Weights of a small audio embedding model: 3.57M parameters, arch resnet_bottleneck.
Rows from block 2 of a small audio embedding model, named by matrix and row number. Rows with one number belong to one channel. Each number is 50 + 15 x the weight over its row's rms, rounded and kept within 0 to 99. All counts start at 0.
Before each channel's rows are labels from the 100 clips, of 14976, where the channel reaches its highest value: "peak on" is the class under the peak. Only what is clearly more common there than usual is listed. The data: synthesized solo parts of chorales (CocoChorales). In brackets: how many of the 100.
# convs1: 3x3 conv, stride 2 (model.blocks.2.convs.1.weight, 112x112x3x3, each kernel summed), inputs 0-111
# convs2: expand pointwise conv (model.blocks.2.convs.2.weight, 448x112x1x1, transposed), outputs 0-223

peak on: D#4 (59)
convs1.89:46 56 44 47 59 50 58 50 48 71 43 34 45 79 61 56 57 41 30 37 41 53 63 67 53 50 42 42 45 53 52 50 41 23 62 73 45 14 30 41 41 50 59 47 01 69 63 32 53 63 46 61 48 36 30 49 36 68 42 82 61 57 39 76 37 51 57 39 30 66 28 53 46 59 21 59 39 44 68 65 51 37 26 55 78 51 63 41 74 78 45 50 63 56 21 75 51 47 49 39 55 42 66 91 25 60 56 53 71 48 56 36
convs2.89:52 59 54 51 44 34 53 45 43 53 44 41 59 47 49 33 44 39 44 50 58 48 35 46 60 52 73 38 63 43 36 51 39 42 51 67 41 74 47 43 46 44 58 42 43 37 54 43 53 44 65 88 55 52 31 43 57 34 35 51 49 50 41 64 68 57 28 39 34 71 45 34 48 31 54 54 54 57 52 49 45 00 47 38 65 75 65 41 40 59 50 51 52 54 53 58 34 41 33 30 16 36 52 49 57 52 41 51 52 53 32 18 75 62 47 38 31 54 59 74 51 55 75 77 47 23 33 61 53 46 58 99 48 49 28 51 46 59 39 48 41 30 57 54 65 72 44 69 33 37 58 71 26 63 44 32 83 57 24 66 42 46 33 18 47 41 55 33 55 53 36 38 54 40 55 61 39 48 52 39 52 47 53 74 16 40 33 44 29 60 55 46 65 35 63 62 59 66 74 83 41 82 29 69 34 39 33 38 31 63 35 43 48 29 31 72 72 49 29 65 63 28 57 51

peak on: D#4 (34)
convs1.24:55 29 53 39 75 53 67 36 28 45 40 34 64 47 41 58 48 40 40 26 36 60 71 52 56 55 32 48 44 69 42 53 33 27 57 60 34 14 44 43 34 52 54 42 31 64 59 55 34 58 56 55 44 27 13 23 34 71 50 42 55 31 27 74 13 72 55 57 50 57 22 51 60 32 16 65 58 50 54 52 46 35 21 67 46 58 69 37 63 30 36 66 69 59 18 35 44 59 35 52 53 31 58 63 27 39 56 48 50 49 53 36
convs2.24:41 57 57 58 73 45 55 51 34 73 37 39 71 50 43 32 23 43 38 25 63 54 32 54 68 38 75 46 57 46 38 63 26 50 58 48 50 54 45 47 65 43 75 49 49 60 44 51 36 67 43 68 62 56 42 59 48 28 28 40 70 48 56 61 65 60 64 46 44 47 49 23 52 47 60 59 67 42 61 51 50 18 57 25 53 60 55 35 19 49 71 62 64 53 31 51 58 50 44 16 27 46 41 48 53 60 49 46 72 66 27 25 63 80 38 44 50 64 38 55 43 37 63 70 50 32 20 56 51 57 53 81 33 50 39 47 29 61 21 68 50 42 66 49 70 58 55 49 54 30 63 64 36 48 28 36 68 50 28 60 47 59 34 29 46 39 49 09 48 38 32 60 59 32 48 66 65 57 43 12 48 53 51 68 23 64 40 49 29 38 67 34 49 31 81 72 37 56 84 59 26 66 39 69 58 48 26 29 39 48 54 56 52 35 42 80 52 47 35 61 43 43 60 52

peak on: D#4 (40)
convs1.69:52 45 47 56 19 27 48 55 41 46 60 52 48 33 39 51 50 38 47 56 66 41 29 57 43 36 42 45 15 35 53 34 56 72 50 38 58 50 49 43 26 39 42 65 51 34 55 54 17 21 34 09 49 49 83 53 59 56 58 62 30 45 47 30 52 49 44 44 39 47 40 41 42 51 62 49 74 71 37 54 25 56 13 37 42 55 15 50 40 60 74 21 25 16 57 39 18 40 42 59 41 52 42 50 44 35 32 51 21 55 40 48
convs2.69:76 46 41 37 34 50 32 70 53 59 34 58 35 55 73 53 59 54 51 73 59 32 30 53 37 54 45 61 36 42 42 26 59 59 49 43 29 33 46 32 37 66 48 23 44 56 87 83 76 40 26 30 63 44 54 68 65 50 57 44 29 52 54 27 25 28 41 47 61 52 63 57 48 55 58 57 48 62 35 46 52 73 85 30 77 59 50 68 39 62 50 39 73 30 36 36 56 35 65 37 65 18 52 58 42 42 62 67 36 55 49 72 30 33 41 73 41 34 36 45 49 46 41 28 42 55 66 30 60 32 64 44 89 61 49 48 45 31 64 55 47 70 38 49 20 34 36 56 52 56 52 32 54 56 45 62 39 53 51 43 82 23 59 64 86 91 32 63 49 42 56 50 44 39 45 68 49 42 55 66 38 33 56 32 55 54 69 53 59 38 42 43 71 70 21 34 33 32 36 65 42 44 38 38 44 39 56 50 39 59 26 20 26 76 42 56 45 48 70 27 28 55 53 53

peak on: D#4 (65)
convs1.31:59 48 58 38 51 65 63 46 34 65 44 43 56 70 49 63 61 34 35 35 38 62 70 55 29 58 51 41 49 58 55 28 30 23 64 69 50 21 35 48 58 48 77 46 23 65 72 24 58 65 60 64 47 21 44 60 30 80 49 78 61 64 28 73 35 60 39 53 37 69 40 68 54 62 49 69 42 33 77 52 52 38 17 57 58 48 70 48 71 81 41 58 68 47 29 67 46 48 41 54 59 26 67 66 51 30 55 71 61 36 61 44
convs2.31:39 46 57 46 29 33 51 56 50 55 55 39 57 51 46 42 42 46 51 50 57 48 50 63 66 45 74 51 63 54 47 52 41 49 47 67 52 74 43 38 53 39 60 45 52 41 55 45 63 36 65 81 60 55 31 40 50 17 57 51 44 54 40 66 65 57 14 46 37 74 63 47 54 30 69 60 57 65 71 54 52 00 34 41 59 70 42 57 36 58 40 43 43 34 48 60 39 40 38 46 21 46 50 44 64 51 45 40 46 44 36 35 55 56 54 49 28 41 67 67 54 39 75 80 47 17 31 64 52 54 57 81 45 45 20 37 51 60 49 45 42 29 52 55 43 72 45 68 33 40 63 66 41 62 52 34 82 40 16 63 48 49 31 24 61 45 62 38 52 55 56 65 35 39 56 65 37 38 60 49 53 47 54 63 16 47 36 57 52 65 36 46 69 41 61 63 50 66 70 84 51 99 57 69 29 45 54 36 43 48 43 44 54 26 25 85 76 58 36 67 66 12 58 42

peak on: D#4 (39)
convs1.70:45 41 39 50 38 21 44 28 19 31 45 58 49 31 32 36 58 44 46 20 37 44 62 44 43 30 43 56 40 59 54 45 22 04 42 16 51 41 45 59 42 39 58 39 51 74 47 55 52 45 56 61 23 28 35 19 48 53 50 40 41 26 26 66 42 59 48 61 55 42 39 24 39 42 47 56 50 45 54 12 44 26 26 62 37 46 62 43 59 37 32 34 52 38 40 52 31 45 23 44 42 28 51 59 35 32 21 55 35 54 37 68
convs2.70:38 55 36 70 54 47 40 37 40 66 33 67 61 52 56 59 56 65 39 59 99 35 70 56 33 56 62 68 33 17 66 37 61 59 50 46 60 78 39 55 58 54 50 57 61 63 48 45 56 57 50 46 51 42 66 49 87 43 87 71 33 17 50 27 83 37 57 70 72 33 92 48 26 30 61 45 78 56 51 46 47 58 46 44 64 63 48 79 30 64 31 74 46 41 47 24 56 45 36 54 49 33 30 76 55 30 43 38 20 59 46 62 18 43 49 38 37 59 60 41 06 64 45 37 52 74 29 52 48 49 57 62 80 40 58 17 41 52 44 40 49 86 59 14 25 62 33 30 71 56 59 15 74 62 43 44 46 46 38 51 40 53 53 39 62 62 68 46 53 26 62 78 37 40 57 53 64 28 71 54 47 37 65 35 54 55 73 55 56 66 34 58 38 62 46 46 40 48 50 55 35 42 47 44 51 26 23 70 54 48 47 55 39 68 41 30 42 27 32 50 21 49 49 48

peak on: D#4 (26)
convs1.41:31 67 73 62 38 44 80 71 58 24 52 68 52 39 48 48 21 69 44 43 46 50 30 44 44 48 62 47 41 39 42 56 54 46 53 77 67 67 78 63 38 33 59 61 56 49 66 88 53 43 61 34 51 71 43 47 52 50 75 62 50 58 60 53 61 33 66 49 82 62 30 51 43 59 64 31 47 53 81 84 37 39 46 55 59 35 46 37 30 68 42 29 21 53 46 34 28 38 58 40 45 81 42 64 84 67 61 63 48 68 53 61
convs2.41:41 50 44 45 74 99 56 52 35 53 49 48 64 57 49 52 59 57 41 30 51 42 48 27 41 46 29 32 47 57 85 38 57 38 34 55 47 43 39 63 70 48 57 35 62 37 48 62 40 53 58 30 62 37 26 54 53 30 51 31 73 60 64 49 32 60 56 29 44 59 49 72 38 60 41 39 57 47 44 58 58 39 59 43 78 55 35 44 42 36 59 07 61 59 63 52 04 56 63 34 33 46 55 53 63 50 41 45 48 54 33 62 49 71 43 36 28 48 56 55 49 39 64 50 56 61 51 44 51 41 39 49 59 52 46 64 58 42 50 50 48 35 49 22 56 29 50 63 48 61 40 76 42 62 57 74 64 44 64 52 50 41 60 35 58 65 34 67 28 36 46 39 55 56 32 45 67 55 30 66 22 48 61 62 88 30 44 36 65 37 44 44 21 23 78 29 56 52 35 38 64 37 33 50 38 32 37 45 30 49 47 41 37 55 48 44 57 43 53 38 61 49 35 72

peak on: D4 (59)
convs1.63:57 48 40 23 50 20 36 44 34 29 32 44 41 32 41 41 58 42 33 47 52 44 42 46 40 27 39 46 26 45 34 43 15 66 55 32 34 54 56 29 49 51 63 19 41 41 45 27 36 63 38 53 26 50 75 47 55 35 41 37 49 55 29 46 40 37 40 53 51 33 45 22 30 60 33 47 35 60 15 27 68 50 19 40 41 57 65 50 63 40 29 53 56 39 57 29 49 69 23 49 56 47 58 26 30 21 64 45 16 39 34 46
convs2.63:23 81 45 44 55 54 55 45 28 57 40 50 65 28 51 48 55 47 38 54 47 56 52 42 35 41 32 56 67 62 40 64 39 46 34 68 38 56 52 49 82 52 50 53 29 40 36 55 67 34 51 32 53 43 57 63 63 80 66 48 60 34 66 76 39 45 65 54 46 65 50 56 69 47 67 44 59 61 78 53 17 51 39 56 74 45 46 57 61 48 40 50 32 32 60 34 54 67 43 35 73 52 58 57 36 84 57 72 70 62 75 63 58 68 65 44 65 66 73 55 35 55 47 34 28 18 52 47 64 50 25 52 56 47 36 69 71 68 26 34 76 62 45 46 71 67 63 48 34 22 60 32 34 51 54 28 36 67 68 44 59 53 57 48 56 47 51 22 74 53 41 53 70 52 58 53 15 64 31 57 66 36 46 46 49 27 55 77 59 54 54 30 52 58 46 45 63 47 61 42 52 19 57 36 61 43 44 42 51 28 52 54 84 40 31 39 46 49 22 47 52 69 42 54

peak on: D4 (32)
convs1.57:36 64 35 64 39 83 70 59 42 51 57 71 55 49 41 66 66 56 70 55 66 58 19 49 39 65 67 50 61 74 53 32 59 41 40 47 56 51 56 74 25 44 50 53 72 44 79 47 54 36 64 24 67 53 56 60 46 37 51 41 53 44 37 56 56 76 57 69 76 56 74 76 62 68 70 37 67 46 78 27 40 47 56 18 54 43 31 75 25 55 60 33 23 46 49 55 33 33 60 43 75 51 50 37 66 63 62 87 52 52 49 48
convs2.57:34 45 37 34 23 59 54 39 35 64 57 65 43 59 32 71 26 71 66 40 57 61 42 51 26 21 66 35 58 24 60 44 72 39 40 46 40 41 19 58 62 57 45 46 75 55 58 55 44 46 39 49 42 61 24 41 32 32 37 43 46 32 60 70 46 32 43 41 52 29 53 38 26 26 48 48 38 56 43 32 45 27 76 51 44 26 37 62 46 60 38 47 27 56 65 45 17 46 44 21 45 69 43 51 66 54 54 28 32 48 42 29 54 56 42 36 66 46 02 64 61 49 68 43 65 45 50 66 52 14 53 20 35 50 46 51 67 26 48 39 42 33 33 38 57 47 24 51 54 43 31 59 60 71 74 60 39 64 23 71 41 24 58 48 46 55 45 60 29 36 32 48 64 64 52 47 54 76 73 46 41 35 65 68 72 48 25 38 26 18 23 50 62 50 54 54 59 64 59 17 57 68 67 44 24 66 64 62 39 59 48 38 60 66 32 48 45 51 60 66 42 28 36 57

peak on: D4 (54); B3 (26)
convs1.29:38 47 26 27 52 53 33 20 21 52 53 50 61 30 59 64 53 38 09 53 53 45 57 49 31 58 29 41 30 46 62 40 35 66 50 41 37 54 24 43 67 27 40 59 71 37 65 23 18 45 36 43 40 60 64 40 67 80 27 39 46 52 17 66 48 47 38 58 59 52 57 49 58 49 64 47 71 51 38 33 43 44 01 46 56 37 47 55 61 54 60 61 38 72 60 55 35 39 27 54 46 46 51 76 37 36 51 65 58 41 75 64
convs2.29:80 42 50 43 50 57 45 42 51 65 50 51 52 52 52 53 29 39 28 60 24 63 12 23 54 35 52 35 58 48 59 51 41 52 47 46 45 54 36 45 57 34 39 15 68 30 46 29 51 59 29 63 35 76 20 19 51 45 20 32 54 67 68 60 54 47 50 21 23 44 32 69 61 55 50 50 41 53 50 53 77 37 53 32 38 38 72 43 39 36 47 45 49 89 46 50 36 47 50 40 67 72 53 41 48 59 65 37 65 35 23 49 37 55 20 40 48 50 37 63 84 48 51 51 49 38 38 71 59 52 49 72 57 36 54 55 67 51 51 46 32 16 50 79 71 57 54 70 16 49 36 65 37 57 58 49 57 75 47 61 44 42 26 27 58 34 44 50 43 32 33 46 50 54 53 42 47 63 62 54 55 67 24 61 53 37 28 56 40 50 54 40 57 26 41 50 39 41 59 55 44 68 52 65 40 42 58 37 49 28 48 57 48 47 14 56 52 57 84 60 82 17 59 36